Weights of a small model that answers yes/no questions on an image's attributes: batches of 384.
Rows from block 4 of the fusion encoder, named by matrix and row number. Rows with one number belong to one neuron. Each number is 128 + 32 x the weight over its row's rms, rounded and kept within 0 to 255. All counts start at 0. Numbers have three digits each. After the name is the row's rms in percent of the matrix's.
# gate: MLP gate (fusion_encoder.blocks.4.mlp.gate.weight, 768x256), inputs 64-127
# fc1: MLP up (fusion_encoder.blocks.4.mlp.fc1.weight, 768x256), inputs 64-127
# fc2: MLP down (fusion_encoder.blocks.4.mlp.fc2.weight, 256x768, transposed), outputs 64-127
gate.439 073:182121172105131141145118184156085134121116125066135114082161142078079072160124092124098123112177131072126192147129127167140089124122160110115144126104117152131108069123126142122117186075184084
gate.440 080:122106091126155126126195127117063073156091098086197099131155082098152142151139131132077136147180090105118104090142152123168148098140166109142114116181113103150177130156167110155073138089090052
gate.441 097:118130141056176109049120141126111202141156146158081076118118135174113084117165115175108149125164135048108102152153107123149100173087110179147143106106136123161163135079213161157127133140099128
gate.442 075:113036128158100098100107184184046142171105124128081116145057122154123124145121144145173135114136138097161111124158145170110126134088158114137129148164142088149067107091148145165155144127174071
gate.443 097:181104147160140214148081141072126173139157108132136155153125125129163117096047090120109179186143192116151142187108084055102080152086145134061087147131160066154137115085150157142178128095180071
gate.444 121:132146126055108100136105113118134164139188123090074192139141105113174119104177130097111205096130123069164130138130119155150077115028133122163107087098110132158135188078170121110113093149149093
gate.445 085:114173104129092137155089136155135183088162165108115124171121188151122096073088131120109150156109183026113131179151146062163131157142149167095125118107105156128118138077119202158078108148138187
gate.446 119:094101084101131118152159095101122104084131139170091061149144142121045162159127147101138148198140151142129104118142155134088168085058174158176154130161114098200133078086129129078144141072166085
gate.447 136:109131118179079106108128193140072103063144100158125185115115100149117081134146100102106131135162149116124103152152161134126124119154133133159158089123118107130118140077162136091147136101120111
gate.448 096:144166158142120125115068087123202124117141131152055128137124193142167098148111094126144145137102072103156107110171110139085135174078179131094130081119115135092119114130157153136129109137142143
gate.449 122:115142030089123121110111103134095172086098160123125154209141127129166176183170085172137122130128131129132085201179196148116086096133179159137158131126122154132126131142152143115122069125108134
gate.450 123:130102104127113120129132128133161119110102076181154174078116169151130102156198119156130118193130164099163133150100077112081110144141115133187176171179181160106181184098136078115151103172124098
gate.451 088:132111140134105094079038153199124162129113158070109146085089113126127194185216096096096158117172066158128191177115114161092130177195112140133083154181155163149144087140150162123131124140177054
gate.452 129:156134132089114148063161114174158176150148144019104141099149110117135101173124100152202134135090130161154145111141125161096171204093087141140139142127101140187126114081097205122166183102146092
gate.453 068:114174121200154151112138138145105153152149088186133126117037117136143123134104110113171151126168138105124150145135119066139048172133138100126172118174121149162088098121104185119136077143157119
gate.454 080:144132129127064149111099077196133093185101138073146152120105173071098174169125154173125160075126154084102139112172181073114140125112162042097111138112066132128144069108178122140157123123136102
gate.455 098:156125130179109095040124134120088119116110127133157152080137088143085135130087129158150102210147108107143172120120126137067125133101176154153151107151145174150129150105066155097223103150135121
gate.456 082:045142173124175124147123135113167088099146114071155093155105120142118116096127107156105093139126146098152201130106124156168163117104161092131129135131126065113108121083180128084107152082156138
gate.457 081:094158158124096161118166083138138133089171118104111135125092079119100097160135096088154214127155161112182154142165137148198082107067154050132173103156080101090168173121217156159106119178082113
gate.458 107:119149167089113105074135120111111191096116163091128134161130126163118107109119129066145172177121092091086133240094146143101109114148179125145138151066102147164150107143052103093138089141107136
gate.459 104:155119122107170085119124184096160105106101136137160137086092177139128129126168146120108183155154112118146166102116151118106142121137138111172096094064171135117164146107138114130105092151143132
gate.460 130:138099088139153151084114125170119161125123146112195129143124136146108122101106159134091152158165165120109136118182149188162153125129169097179132097076154086137123144092178167138147083099132064
gate.461 111:116123147141190148159086136081169130102109157137089129122134154101113115101200071079161129153194154112148121172133096175102086155119171145170182100118153122128144116099148172121107081126092052
gate.462 064:086141147145130140167164095086171059153078166111134155136108156175097165116108131162086134142180196116106130204111112115149167116108111121129141147073190176124091088113137142071097141129096115
gate.463 135:183152095184106132097138147118108136147170152111159146174119158095123151159143159143140109078125128071144163084147083146127121087086200114138129107080067154113087103121169166087146121130127087
gate.464 104:097104115138144128071126072114116111117138137122131152172104144142176161085163132084159172128176154093170140180110126139171091125148123076082172101161139127126122167116076131098142061106147009
gate.465 088:148159106070172124085087142156125093132121103135119103153064102112120078114132063131120126127163179083129120125154146106152111142074106063158113089146128084146143126075203152106180071113087145
gate.466 128:217106148126102164062081149104119106100089147120122158162163152104091178175022165120184155113196083127140153129191151107131143119116137120120172089130110110165179100135163149140141104097148153
gate.467 118:092112154158132133142182136144126107111100094158132129136075142165130121097150152104132115159156183179129075126129154125144109124123122131152173117132140097056142052119169115068111109195180139
gate.468 127:137181090128102097087073130110081136096091143122059154130096110158121097119160126094188189213155171159066109135078167149150177168140108147102166172119095176172158117103143114122119121147159117
gate.469 101:124146162116082132086186125073220182083129138130198108166114098127132171122142153136120096113168106067078181155134131128124125118094165091109190189119116120153158078118132183163151131109129162
gate.470 105:149125171158090178098183142092148123127120159132157128128129081157119160174138114160080109133137138155149146124149089115154174166117193120175142087154153176115147112082121155088128131091150119
gate.471 071:129113121112131123164063125112170079115183146128182158100038068150156107165144125131125114166129086123114117193057110147221142145100195170165176111109080118151049118122100127136138108118106133
gate.472 098:133145157135115124179141093138091124075082155162209138150131156098087134148138062141081164132125217116151092106122081155114125079101145121114122122077136158166123078108226170124147120140113067
gate.473 096:110118072093047104110093197022104092115164112088090132135078173091124148169148164117103176147122148113101131153145147144149107168136154120119133106106110147147135115096129107122148151152153101
gate.474 087:079093131116064148079142178130159178174122119127149164145055115138146128149128128135147156095117177080125092129133141185141137169106195128152106114142071143139102088095185113131098097105093080
gate.475 102:202054137125130135096075198108145073045170113137072104139098121160134124062133106172120171148184180171125155155099132164174129124152116117151170165142154163130175158114103105118121114128122114
gate.476 087:149146170149137151142115125100183156173104119083148072111051117187162130144133116124172124127155141066136113177118162150124137105162136141144142125126096135075129132116151127138111117093138097
gate.477 089:086159169087148126125076153100136140102137119136132087175083211143173167095114091142131135115092172187095165142138081124151110165066120161142140096106121116069065129094113114142141145094149136
gate.478 096:110110101057120168134064105154101100077098107079135154206162147151126114139148071124092114100138097134101145159119179101108114116110126152146162124156072138145095122191184140151075098100101081
gate.479 107:087116136121127165062122155168150153064117093145154158098206075112146179149160110129118135153111162129133166153176097173075125087099123133171147103164148175147134104055109125140140119102113117
gate.480 124:156175151147085068092093112103092150101178147155169109157085141147165141153115161112191129128131139136093091146078101168097132156046086123092154095134114145163153175097095124153103132142122168
gate.481 153:096144114183138168171123178134127062074127067118127104172110134116131099126120119106153146116146172121202123148165099138163087116084183103121137128103192122127129198122168118105186104077184088
gate.482 112:144168094140102125107144081119118135123117157088179162167138171083236108138170078162140151135106140084146129108136121175155141112147127101141078150178135134155133149159140124099164110009222130
gate.483 090:106131162127117113124091163188131146111117046119117087141084146135155159145105082095126114126137147127163150139130127101135048128177135120180154113076103201117084154115137115107144127122234091
gate.484 092:087113150089088137082154069135147165164129112120107116163056132118130104140105163107157135143158119093141147121136130142082139099148157131184130191108136141118102096154141134153110123122142112
gate.485 066:208122144158098132101208117143082128140211117098104097142111138153119159160117125180136142166089110128145156132091074163164149100146108164161157099154089161109134131106126132116072115117163132
gate.486 088:140149100111225118103101131161146153125165149182143126134120148145130096144141122145112129161095147079124164128091137120159118161153141067137177135122185126118159095095183110123145123118121100
gate.487 076:157181112095139200165104168160076181078121171183105122100131095125127100171141122113109132150163088124142126123113107127147135135108117137154152120143116172172148106069120213137132110097174091
gate.488 074:166074148183156080139181113163113126112114098090115151091070104097164135119121012164152144089178087152093133130148056103139138145087123115192058150104096105135093177101166120082138120105153161
gate.489 104:179154084178147160093100077149169168187109122089073117104112106086170094121182075202118135165143084095154112116120170113077152128134154097168061097118137100096108116131139109128143089207117144
gate.490 102:139174147131095145090146093137123199137176105117146159162124103112143088180116158164188160166130194079124128151106053137070101111112225073137185119109130135133149105138146123076125124135095111
gate.491 124:145103082178120167126119195106162101123121105129143133104161125182064129168143082104155120131128126043147131136171092108095120173127057093107088162073189130182127152108126103167175121140116116
gate.492 071:126129126167137185110099073157076140110142078103122088165144104090128113084128143111106042191144152068079148197109117088133084126129066153182169167186080135132152161093163081140159093205142111
gate.493 076:098212139154106142068157117083101132037071174127173162184111147111128069110124095116145166093192153112151134105138109104176123101134165131151133165155167102134125109160163117118156134152117157
gate.494 091:096168160110146162096057119135114135178160117138155141079088190122132134076157208081149115147142124122189119122116159111142098111139166148158158170127170196137100138113115100133145135149158085
gate.495 085:111141166135128155139140128057118140127134079177153150135144130139119116091107177162143084169162129065111112134086158106098131133101144089141183141122124110150125130052123122113103159123147114
gate.496 109:147148132130137149091106122052138116048092090105173183112134126122156116103183138184129122117138108140174157137047144179146094119148165080196122148090129130080143100115171137097087145091171089
gate.497 091:142136141136081112140106118151155109104114089097155118191132072108062129124071128066209170178137143129141047068174158122112108128146113121152146127090111131153136122107158132090111157159170132
gate.498 112:156115090133122181156147146123144125119160074130131133171105146167122101168200102119085133119210117110114097107116122134125048144131132122082142139071140120157046150075136127111141065097153091
gate.499 080:122147165087175156107178178190088117088095175059109137161140166143210113147128147145100084146156152083109139125115175076148073103095125081160094166079093106180091166141143174146183143111145095
gate.500 105:104121140138128186069159188084135121157141105116125161158134095168165181113143075103108108175150113155125148118145154111080089071114162143144076154145151154091120151101123129080110086165143097
gate.501 094:051137089131141143095129142146171105134145146168114111117115059161118097146177124115126116123206118151143160161116133078137136152100119134151134130103102115134146171114168112120105145086085060
gate.502 096:092084211068129121159115101113161119132117141117182156148094094138108106146086145114169066131131137143123107122093108120144132164130174066134087087111095152111128107110142186108089073148140092
gate.503 122:139067113118136106115149117148118129100061144162132121151131173124093143047126134117089120111116178078184138193136095175128103125182164116103159111102117155155122148070159135035157095123182125
fc1.439 091:134108157119082129114132124131102120127213099146148152147160095138126079219137153189135171173102088184173125135111140169125090079107126078152140110127094105155091110156122157129135149136100129
fc1.440 099:160134111202188155119107140135155082133119091108128114119108106086101139153074125129099137132126124166140149138060155069122119123084127076166126153174099093146125184147105080116103167160132090
fc1.441 103:137172155145148114156088141148137085083106164196174056112150138106119111156167099093094127064109127092112088150070165148126136151133099131152168122121112204137118109124136155113161147138146099
fc1.442 079:117187095136150087160154138129102149082142133118145167137189131087142159130156142058144190126118070073143166109108157111161156125144156158125150130098113168183127133136118088112173098180105148
fc1.443 102:164125152183156083126114113118142142143120127189091102099139115104125083093118143114130181131137087138137143136109123093127077159078103098191148158147130123151136155115115061117145170049094137
fc1.444 112:159140136114112111071124096135085125127136107182135104166116168161042108133083153160081139087126127112067136150110092125136131136145151150138200082140140119226136112084098125110169128104123138
fc1.445 090:144037110113066186155182085134126066117089077161164096059112125139096144112132187063138129133171042121061136122114114177149156140138185108166136181093131122087058131118151075122136076193147114
fc1.446 114:128194102106133158106156107147156168105134156175097142152176112120154163110047180137125135108099130198138152131097157135117139075117121038153130083118081101189096094110089126117145092086139092
fc1.447 123:151126141176137140160114125171140152080061101121089138133077106137132120121093117109143126095153152152152135094090154097148027174123088148113157120193072163138073164121153126159122157175191181
fc1.448 091:155101121158187145130153128185149080109094124075118134172108066119069120073098162062137201147163160176106131197143084141126129044104127158120146174141094132126115127145076119048093068059122169
fc1.449 102:130095206142147160138100123118151128189164099112146154110117142100123144121115131101098120118105133145101119077092065114177159182152125147163106077108167079095129134116150153115142163126145109
fc1.450 118:148158140158054149155059097177163153117088157141128206125110084136123142097120145142118117120158123180135063086123096185191129165124090173147095106151163120183096110088159139167208200146142086
fc1.451 096:068132120093068107135178175131113126149117113118177161114152165106123150137108161090149138115136114138123109093182121147131098155095122159085134180086147127117094102118153111078146125133142153
fc1.452 112:149142152082092150133152121106058100117136157138070131093110180136162068156099077135102137115122163071102128111107158120179062132125083184090142119144071141138177172140186091139107158130079138
fc1.453 074:119130157149165107087132134136094146132086130132161073085125167132129160023070111180158172056092108124161134145081074113145095118130126120161130138121205134153109106149160123161133163125141178
fc1.454 097:120119140160154134143095139193096048142126136200141114126119137128100147107133117153077195137116132139170105116116193119184113184112158160109089149128117137233122097099133178098127143150133158
fc1.455 101:153108117162078138100099057141083188092128148110105122132190108124130149067142055121098150099093112130083152130142139123127135125128099134098040126090122114143068099128112111142083167131125127
fc1.456 102:109152166145128096150082116135122132164137143094110075145089133169132128213102130149129070107134113163136168176137062135154096147143140132120103108150106125156116094138125122157102051137106097
fc1.457 094:092051164104119072073130158111115135159142118085106148129145180137192071133141072113146128127168142103063091152197082118141211148142128127151163179149166135087106140137136135155132141152143146
fc1.458 115:074120121192107146109140125098120127121143127138133157096138044140133105161124139137137135104132147158117135109133088113152082174123145169144127111154084087136103166162172122058096151176210092
fc1.459 098:092114107089097112134140140153145226119098167084188152098148096150121107133111079108075136136158156163082116129202110134182107120123085113135082149179087060127103101125098117142101173129104076
fc1.460 113:087099139100171058177170104183117109110250041073092164147112155146123111120115133103149158186133148144165169097116121147126161097089116110146110105101163081113105131094095113158112148153129126
fc1.461 105:151112162089069137180084116136099118099204154165148101126134133093130161148126079070088119197104167133098081111110126130117125195098129131129150085137152135135136110179102202129126133113105159
fc1.462 086:177098172116145108088081127141084037156089144129172141133146112090141138115090116151101128110112141120127104125073097141212121101180148166122085132130121168137130041081156107114090096126126157
fc1.463 127:140108148145109135192151179136101157173214106170127127141108122161086097125124157091174148127119063143127159128154090176105163129170106123136114136147166129096097166108108098115063122107098134
fc1.464 105:119161091153128190077137106087165100189128158155173096103142167169169126153147208128100114130122127106125104130101103125177163114125211106159130162068142111081096111156154159170162158125111083
fc1.465 096:127129147213132111116136118151084135195167162117137101130119186154095068106156134072119144157132104063163143139121133143100126156150178161113061133154143126045131153151169105103091133141125112
fc1.466 120:108100154128114087147085129129102078180157123140141055138085123087119134121082188112091130147144108139110129079154213139127171117115125133173145140172155095138104147164151139160156139123146133
fc1.467 103:153135109065175148118131118111154175162156169159132121133082203142175158133143102143109139119131134176086145063152103136156128092110150049097151039147183105099150122129163114129110106153102134
fc1.468 129:117092145119134138128128109129144109131126132098162114134176138177102155124077099107135071101121167102105168120148137131139152100148122180098160127099104173081166165130126095177120132192143064
fc1.469 094:162079063146143181117154190122176140125114162075147079130136108097146124136128147165126072100130213121148153136119147194199097140179087129160148140110124118082140152118150122146148190148120158
fc1.470 103:136093125108100107114145137133117130159134103115152110191124166140107116193156218124089147153122102149117176117120092151148118136143160205189139108159089111191125135118108109122163123075109132
fc1.471 075:089082093178090118120170128148118127132146155116147113170124111124099161152113041131137094140124146122148038125101126166126117123157193180103109089073116088096087157097113138151127098128163166
fc1.472 099:045208122134073152117138156122125176079169143099114118079158155129118090147165163164111094152130133171082122102141155163073131167084067113197096153097118147092134138136056146125136180086061172
fc1.473 099:082178116081077102100144153096142121107169184093116133156114145119099118173108139062150067155183122120097085086086170140169119093159173162061158131106096140157163094152075097158120113122111100
fc1.474 090:150114124129080119085109080106124174129119184077089139120103071111155186196119150165131162101137124144073170194129145100092121134090148116135124154226172061140113093116093087134133114074106126
fc1.475 100:086163146146098188122185107081172151164077129076118142146095122149083116115110154160168103112099122099125123115111143118104140096155180163122144132117109129087113120087138100212167174146161177
fc1.476 105:112177111151196117170151109095157118089098146043183155080084167123129141159125134118134151165169121127100157100058175089112139155150129163130176140041136176118098131150103107053158136168168132
fc1.477 085:149088147165113158117173119148103102114118104142116152106113145100151144066146117137167117159084121127185157136032151124108109120140111124121141111182092132120107120113160162145150144139114140
fc1.478 098:092140137107141123107072134127163167163168098163092130125157131138159124160120191119142088153154219132167122178082126173060106142083130127182130145077113139184111213157111153111103121077144150
fc1.479 111:214138150125124153117128096166117213131089090149152110087142076104174124084120152129179133147139145073118178153117126129118143152118158166099127115130070118118073084120023093168099066189100106
fc1.480 112:095140123094160121079096119136138096102140144121078164107114074149050161100158180147126088099184124185137152113119147134126118168131168119132114101121131190123142152196143115133133126067199081
fc1.481 115:091178224095143101105102128168149181141180105147182159141113148143159104125097099177141158157133166128123172063097095099134077102175146084057150170104168145104088128149101151150136150169188162
fc1.482 102:140211101133118189142157135138149167118118159113100148135198130125151158050147141146110119174163100120088114158056113144035152147162156104158120164132138088124175158089150082159172130140152148
fc1.483 103:173131126184131153122135140128100119114147162124114142145193110165142122223112160148135080152130148156105099180148079158116169132138111093078150135082157191199115076147102144131119078171107127
fc1.484 086:148130126115180134109154138154126122145116130108176135142183091117112124124105155129147193146061127137077184143122081097127083134148130165088146150134088131069100119162112088189129170100116142
fc1.485 080:087151052104170125115116138114185118109099081123154102125082168085130141174131161084108156172147172127094095139129113149132116215097142109107122142140112154160100113113152142166150121180107170
fc1.486 096:128164114119167103160165082067139111122096062138112142142135162125087116132179150135147181129095102064125153122196204110108146136102164152148173126121144074046103118176141142108102105128111095
fc1.487 099:068096109137132136157143088123158124098172096123095172095117098155117139064141177135120105121156139129124047159132098089086076149074158158075198135139082130148106142135156142177152122168160098
fc1.488 087:132169144149122149175093164186048136136086113143068132103180084098076125087095185155166083117079097093094166169109132133101138134097080072201154134138159098156116147153226163111135173199122166
fc1.489 102:109134121113119151134153183157150117093127118155100151125129152158130135170111191096144134178126117096163105109146093123152142105074145100151132155120071148182145143149152114161108121159144085
fc1.490 087:126095119110120122123149125094168087103061114130131144084081115122133116105177102113133061145136092114104086101086165153166168109118071124122118188109110159139121114087114180211158127124156123
fc1.491 119:134125094126165126202129075129096126151110127132137064145148119205107136179069156113126132106113091143155124032086085088131113115216152146087112123138165146094108115121107083115179089200138174
fc1.492 082:158158116087176115121133087112147116135155151140134175100118102153132144122143128163157133116161143115197121131073111067061147188147130057196142121178159125117165136167150028153125117095112147
fc1.493 089:113154156141114125113130091193143121156184091146078077140138085118138172099090126103096121159106048117142138155130146166090126105144116168125123140061164123047150128193187196104210064101126124
fc1.494 094:112118128076185086163093185127120156152085102084137082157154157130094142130140089111121094201156121090165083081143134164073171116133179094044128102131107131154148156133125159100079128122136104
fc1.495 088:169149091124153110141114139140125141129152132080140093176159152164172161109172099152115096141102071069141124158120164083064108145082138128140207133078113084129107166104066136088145185133113140
fc1.496 119:162108118119155170108060128084114192140149107087105154124059110122128151150143102129133158124136111142086153073126088159095150122065125115132111101151120116128103137086083076146089138174166077
fc1.497 083:122139153107131132168161098143069223136194135149048109135109092192139077150177104147107160160124090129077111137091111107099153141111116117104145118144131130134133075117113109127166093109124103
fc1.498 110:165097083090145202149143132154171153104175102111121213102129131123126125207162091071091096071181134144190082128100129110085124142140166110085089159130136126103086139128129110156098085228105105
fc1.499 078:120113165126117094159140107184192111148072064165125122157094145123169141148141136129175159124117116106188169151107159086124113085106081127134082068116107126107163146131110158195152138164141066
fc1.500 095:109165153197139119062099180160113178213140121112125115142149181173155107084115146104126124150174120147100176139086109097092157107153119158120073121131146101103060112142131095130122134175145181
fc1.501 098:142115141165114104107144126112181164128085203100161168093120111149112159150116097133143125122137138077106065149135145137143158104166105123116173116131119080080078077166115144148200075083163116
fc1.502 087:170114108160158190086118144114103114119113216128104177133138104170112214178107169169139089063140103189098117115121109135137148106084146158132137167082105094156139070115194096133076139119122149
fc1.503 110:141123106182125100161085067156103081150184177141121146123144142176163109086124138153098091129105099115142149082103132140141172133111168150147142144136131135152129091161175177079115134153129071
fc2.439 101:122104154139092120122151120143075145099151116131135158117175117181121123209111174158136138142096086164178146129123143161095088117126131100160109101112140113137106101124112159123095139143116169
fc2.440 100:076156112183180152099127117149154093122141123107114147166184114067111117173121155181093134114148109159137146103063121084093133123135136066148148153158091181111129173126112161136145130195104128
fc2.441 104:142141092136172118184101112122098087077116160228110134157140111083144134160099069122113132145094132130111120141103175158149122154136157143160190073132132136160145135136145126185194140156159088
fc2.442 081:091175102141153056137109099197102142150100153098196119137114105131091118117090103085167151132098109077123123105155115101224176158109192158102167139076144169156114117118138103096221048146110129
fc2.443 110:201183169136179036100141148208172142189133145135124185134135076095116098057092105145154180116088132147172133120121111127097104101100104110142164107139094126135126112045132105098155136049127117
fc2.444 108:090077131136147082143121115100109136124189086151127110146150085119094122084131169161099126153095082092131098162134065191152120127048138132166134139124165172223123129120149128093131111110159103
fc2.445 096:122054139116057155163171093151113120093080067181120087096144148176089153101144180038110165147185108126074135093115203146138148118128169126106108153124143071103086125157155086123149107179137139
fc2.446 099:125147115094080134085080146130173173155148153114119103146146088124128134178095149136179104173111091163065157105097079178137119143106133082149109100102158137147110108096051155084097053083124106
fc2.447 109:146081143137161120151146137173117157121102173096130097126089116132163146098123103125118082118124161103078137144045100103152103128149149161107157123176132178080095142166131137160107124197135148
fc2.448 096:117109163159190160126126167131151140102144089097094124092130070162095104047139162128123174105156109169130080128179114158103063105136139137103145138142052116147099156120065162041077107101123164
fc2.449 100:181075133128172150058120147132116122139068116156157168102134127070157134095113089117049083088097149154151146177171136130169099150097167139156129110143191086089132110137141131123119132124153152
fc2.450 115:153122084199154169132086183104210073123098154184161135156170113172100137109121155120109071144131126166114119144149135177122135157177158115122120074153101106133109164076080133178111175140123077
fc2.451 107:093094199113070103146154154104106146158112117134132155082117160123114119129101130086126124095096157152065124156112180131155126144101089192101126174108111123116128156165136139107121135148162097
fc2.452 103:097151129121178197160113140088130090166143128161165163109108177069086148152090120146127151132091102099142116137139097149117084105159131125176170094122133142173147163119128067135114086171135169
fc2.453 078:142172179134194103101116108122108172076165171088169167142161165108083116049104058155159099097101113130123156104097120123129165157136168101137154128136170132097150066104172084137181170134190140
fc2.454 097:134144138170165130138077117126077065104125131190158140138124081119074127110099084112120135121105120153181121163124158151137162206150086190140140135066111145219154097144132150130151152121118135
fc2.455 104:177112103203070133136112148132149126128131120135146160133138121109121146086154055155112135107118125142173183148143122088095130148087095125126094128123122130172095089120116084121124166185131150
fc2.456 105:100149136080150131169104106118101121155119157114120113116127118167038161215083156114145121188084133153144136152176074151140150147126125122125091147100123153165149059148137111150078113178120056
fc2.457 105:129044183081109058098128157167137152147165128107110142146116138148213101110133058117147154132173154107093059089169114123171148098091116167131133174146154127099097152108111140134120186144126132
fc2.458 109:099106107163117175115128154123113147138142124130113143146169117169164080129102094110106096091113136109166133142146124110089136224157090142143167044119096075128178161165166157126083141195185075
fc2.459 101:098111099158117119138148113116088119126091173095167179103120170135109106110114109107143114099141166129111142114156077135153169140098060123112168150154115120091114125152100199148088199109128161
fc2.460 119:118183142069136032139132120115121137167190131131198203133135134102078168089129177182063086140122134160109118130131100128146073128149145202102130106147101147215157124134093118115165145160143104
fc2.461 104:057106157077112125109100121113071134158189135157127120180156097055181182102094076144151105112111125095140105166077136131137166114115105130122121125126154120172141109129141150148164114089119105
fc2.462 098:150103192086162139127088116129090062161091176093177124098129110054182147105101108148074144136126142135109145137077099137190154118176146174157121121138132167148110073094154122123076126119115161
fc2.463 098:103178153014104128121122117165090134118117114138108138085081106128091092151135133098133117084085107130102128133173174149077143137153103164078124133103140098094206149170102160151148090089137117
fc2.464 099:151174127157141189144135118134119179180136113106160110182142153153137144187151113166092084122093086107172123126135115121088128123115209126130070110138157148069094144156099089184069138086086126
fc2.465 098:145108115171105091112137132154074150166146144143155135116081167164118117083189170103103126168122126146139160098130148160154154124126176213114108089128135125058142128177142076104108177134141107
fc2.466 112:062109148141148107175143130112105126149154103180113138188072141109114107074178115113148127148124084094176056110063180163137138160068133125140115134155158112055080119131138192138147193131183092
fc2.467 109:139122125099148200122143133144139134127190166148137089130087159135144060105164137121126115124133171146074153131156152109152089129150099058127122157092140101157175132138093135154093160109147067
fc2.468 103:136057107097114103103153097130196115144145149130094168055136085123121131117105088102117044125125139123124203114159196109166134094126143037140146120161132103089054186154115118177154088164114140
fc2.469 097:202079101111138143103158153140143101157086135042112120106138081141160108111112096165142041119153192129133125127099153206133117117173122088137122110113168134083105110120160141160126140166144108
fc2.470 101:132098181139107126100117126116132107133144075147076102143133188139076093172159213152120146156100142145119164125087098125155122146132132116168097148112082099174125140155096070110134103096148130
fc2.471 083:119081116169101159107176176136133126144131125147135184113114176133090147106092023106116146107103131164145085145101143148106117073134190194142141095076152074090122148129149153167114134131134119
fc2.472 097:093196129100061130143161139110106141137127156113125165083142180128107142120143149149155056118077113145071143111085139177094120197080129091163093141141153148068106124135079109119144167071096162
fc2.473 102:090149113091096133136117185108118199174136221117166137133109117054101164198127091116179095111158074121092178171091161143148144067163146167117110132171157163173121140149094141130067100137146114
fc2.474 099:122112133152083142120088131117089154104128140109130124100082062112173116167119178193085158088131156131110132158147183118099116146114169186220154139179135107118142082110080070155136105023114127
fc2.475 096:103164181136105164118131122146188133168080154038111171138098135168121067106119117134167063115151136138122172128147122123122155156117134183194197135152138144076081141078147134137160120119129115
fc2.476 109:142173108104166081160152087152163117099103120106134134127131146150102143182118132122123114160144143160098181122046215056152141141129198157179164126059093136131118131159108099072164106169161167
fc2.477 083:136045070105148142121177087106126145103070128160107113108120120165136106077101125164179124194140095173166134143068166105116154146136091130153175171189091119089116162117156135128122133150145126
fc2.478 098:109134105129168099140097130116132094142144087117119130137140136137166101129149168108177105123121144131175143114052132172137159128095153144132160152093107121174089180150135175126062084080146168
fc2.479 116:170071092178133123141150150150134130133057142083118115041143182117154147119142155160107080174147159083119148136108139166169120127058115195151122137112122122073090127147098104183103136153131118
fc2.480 117:080156126113172070082125111108072140178126151157088141056167119155095198124173145118172115092183081162171125105154155133145115181084175143092123142083154139069150176191152131126071084131152096
fc2.481 122:145173100154125145106126160165113117125154152105112156107113085129100118131122073173086087139142116095128086148149115133069096145076135139158153096110132196177107093142098117154129162106153144
fc2.482 102:175209123143154157172140135210098163118148163095111124145155111128130083107122135144152088183159118151143136159082107115103104235188101131115147129155074130088100163107102083137092098201078121
fc2.483 110:169157107160148139107113107139117098160138150126104131138177048128155111204134178137148104143138116123115112087144029152104176120118131100109150166081165157221143072141176119071127065125123104
fc2.484 085:066075113133119163132132157155092096106023096111131121121121087123087113081090124144126164174074150116148108144125111148113132133116189143199136110115121111089139141174100091105049103126115135
fc2.485 083:098204124125202130115099136088174139161121097082084098123136153114115134187131200102095141144180190144100130138130115107138137116073131078081104131157136132168109067084130128141160177165138134
fc2.486 093:120179144147153100150138116110108104139155052083112169134136156133102110111149147168113141142168102062142144131158203084177177163066131180122159119135134133019109035180127095138138145139124068
fc2.487 101:084108104124157150164180069129126136122177130149107134059139091123110091082177204135115130114168178137153096156141115103119056089124121147061179143200140109146096172161136121176109168179122135
fc2.488 095:142118132146073134136083124179115143155156116142100132115150116065100113089137143146147089119136103109077158112075169114108151142093108087147114128196146129121148127113214180123152134196170157
fc2.489 096:092145074114183184132132190173181116110134117119123124092162096118129147151138181121116169169150117148128148143132118127141141160080121075125146159135134160145127109175113101115130128172128134
fc2.490 094:082117133093064113122121105125159132096102093159120135107080120171132152100142160087140152119144136114093101139097143138142129112150127122144158102138143134110111140127120148223194161122108115
fc2.491 109:173116091122144109152128148134115148122107111147130151148155124181135112120142118094137124107036115077099143135161088114109170063202157118137093144104118128134050118166144083159188138180127145
fc2.492 090:131158136109184157112114141104137109149136137163134144139127114131137148137106106177207092147137132154208082119091066060097118141164104071171106139158125129099142119128132071179140115088123088
fc2.493 096:111169156127123094121114130145110146176194131106094116130127078105137160116097117089127153096138038137145154153149151143125152121143151221172124130102145149035117136166172168117184081067152098
fc2.494 095:072171044089202118146090116135114137181138085119128085137125125106109092045157156101133119194147118112123087118165190138119139139167182117087136071146117119155140205160118161092107166205132133
fc2.495 090:201187094113143093113118141135138134091150135130175105124085163162120125136172061137125146135072045129142123158152121104129127183093161120164189124110108125131096152071092119044189119130091119
fc2.496 122:114105118119162111122091128115151159114195133102115149139095067091103163112133105103181159125143107098121106117131101180131132112028142097115188097114129188172146147078116114113063101172107118
fc2.497 078:091123135176174151130121119214065154154138126141136135126144194180098129104140082130111131164097129145081056110123135140092139100174166110080140083082167114142151058129126122112108138130201104
fc2.498 108:118113114105130170105153131126162182098117102092133132169078097068126150132148123035127106141144133185179104137100143119042157123118097075159125152123122147096100075192131080154051145168091123
fc2.499 081:140135167182124090174137069148185118145056066174143124167109198117181127138168166132170168129109140130180092098120160112159137113143119100136092058086122117116187130116069120170130121156137092
fc2.500 098:059139128189158107109094133127154212201092144138159149092146147065083148111100169115100130139181169096110141151129154098110137151135156149127080104169143159084067108126137115055125175146123112
fc2.501 109:126071108180136092111162115151110171135160188096150096123150084164155128162156114162116112095128160143119121129132163136128120137176081094150133158134139139115089082126091132201143107094127083
fc2.502 095:184091121176080161090087100139060121117106199143147074115123159155173151182114178135123063099130127175102127131065182138130151160099112152114145131113149075184124074159135099145075092127100149
fc2.503 107:153132109179153176147139150111114131205148156146111074079099119166141105104049206108129089112115162180119089123147198147091104124095104172116172127165145154171131105126161159130085109174128101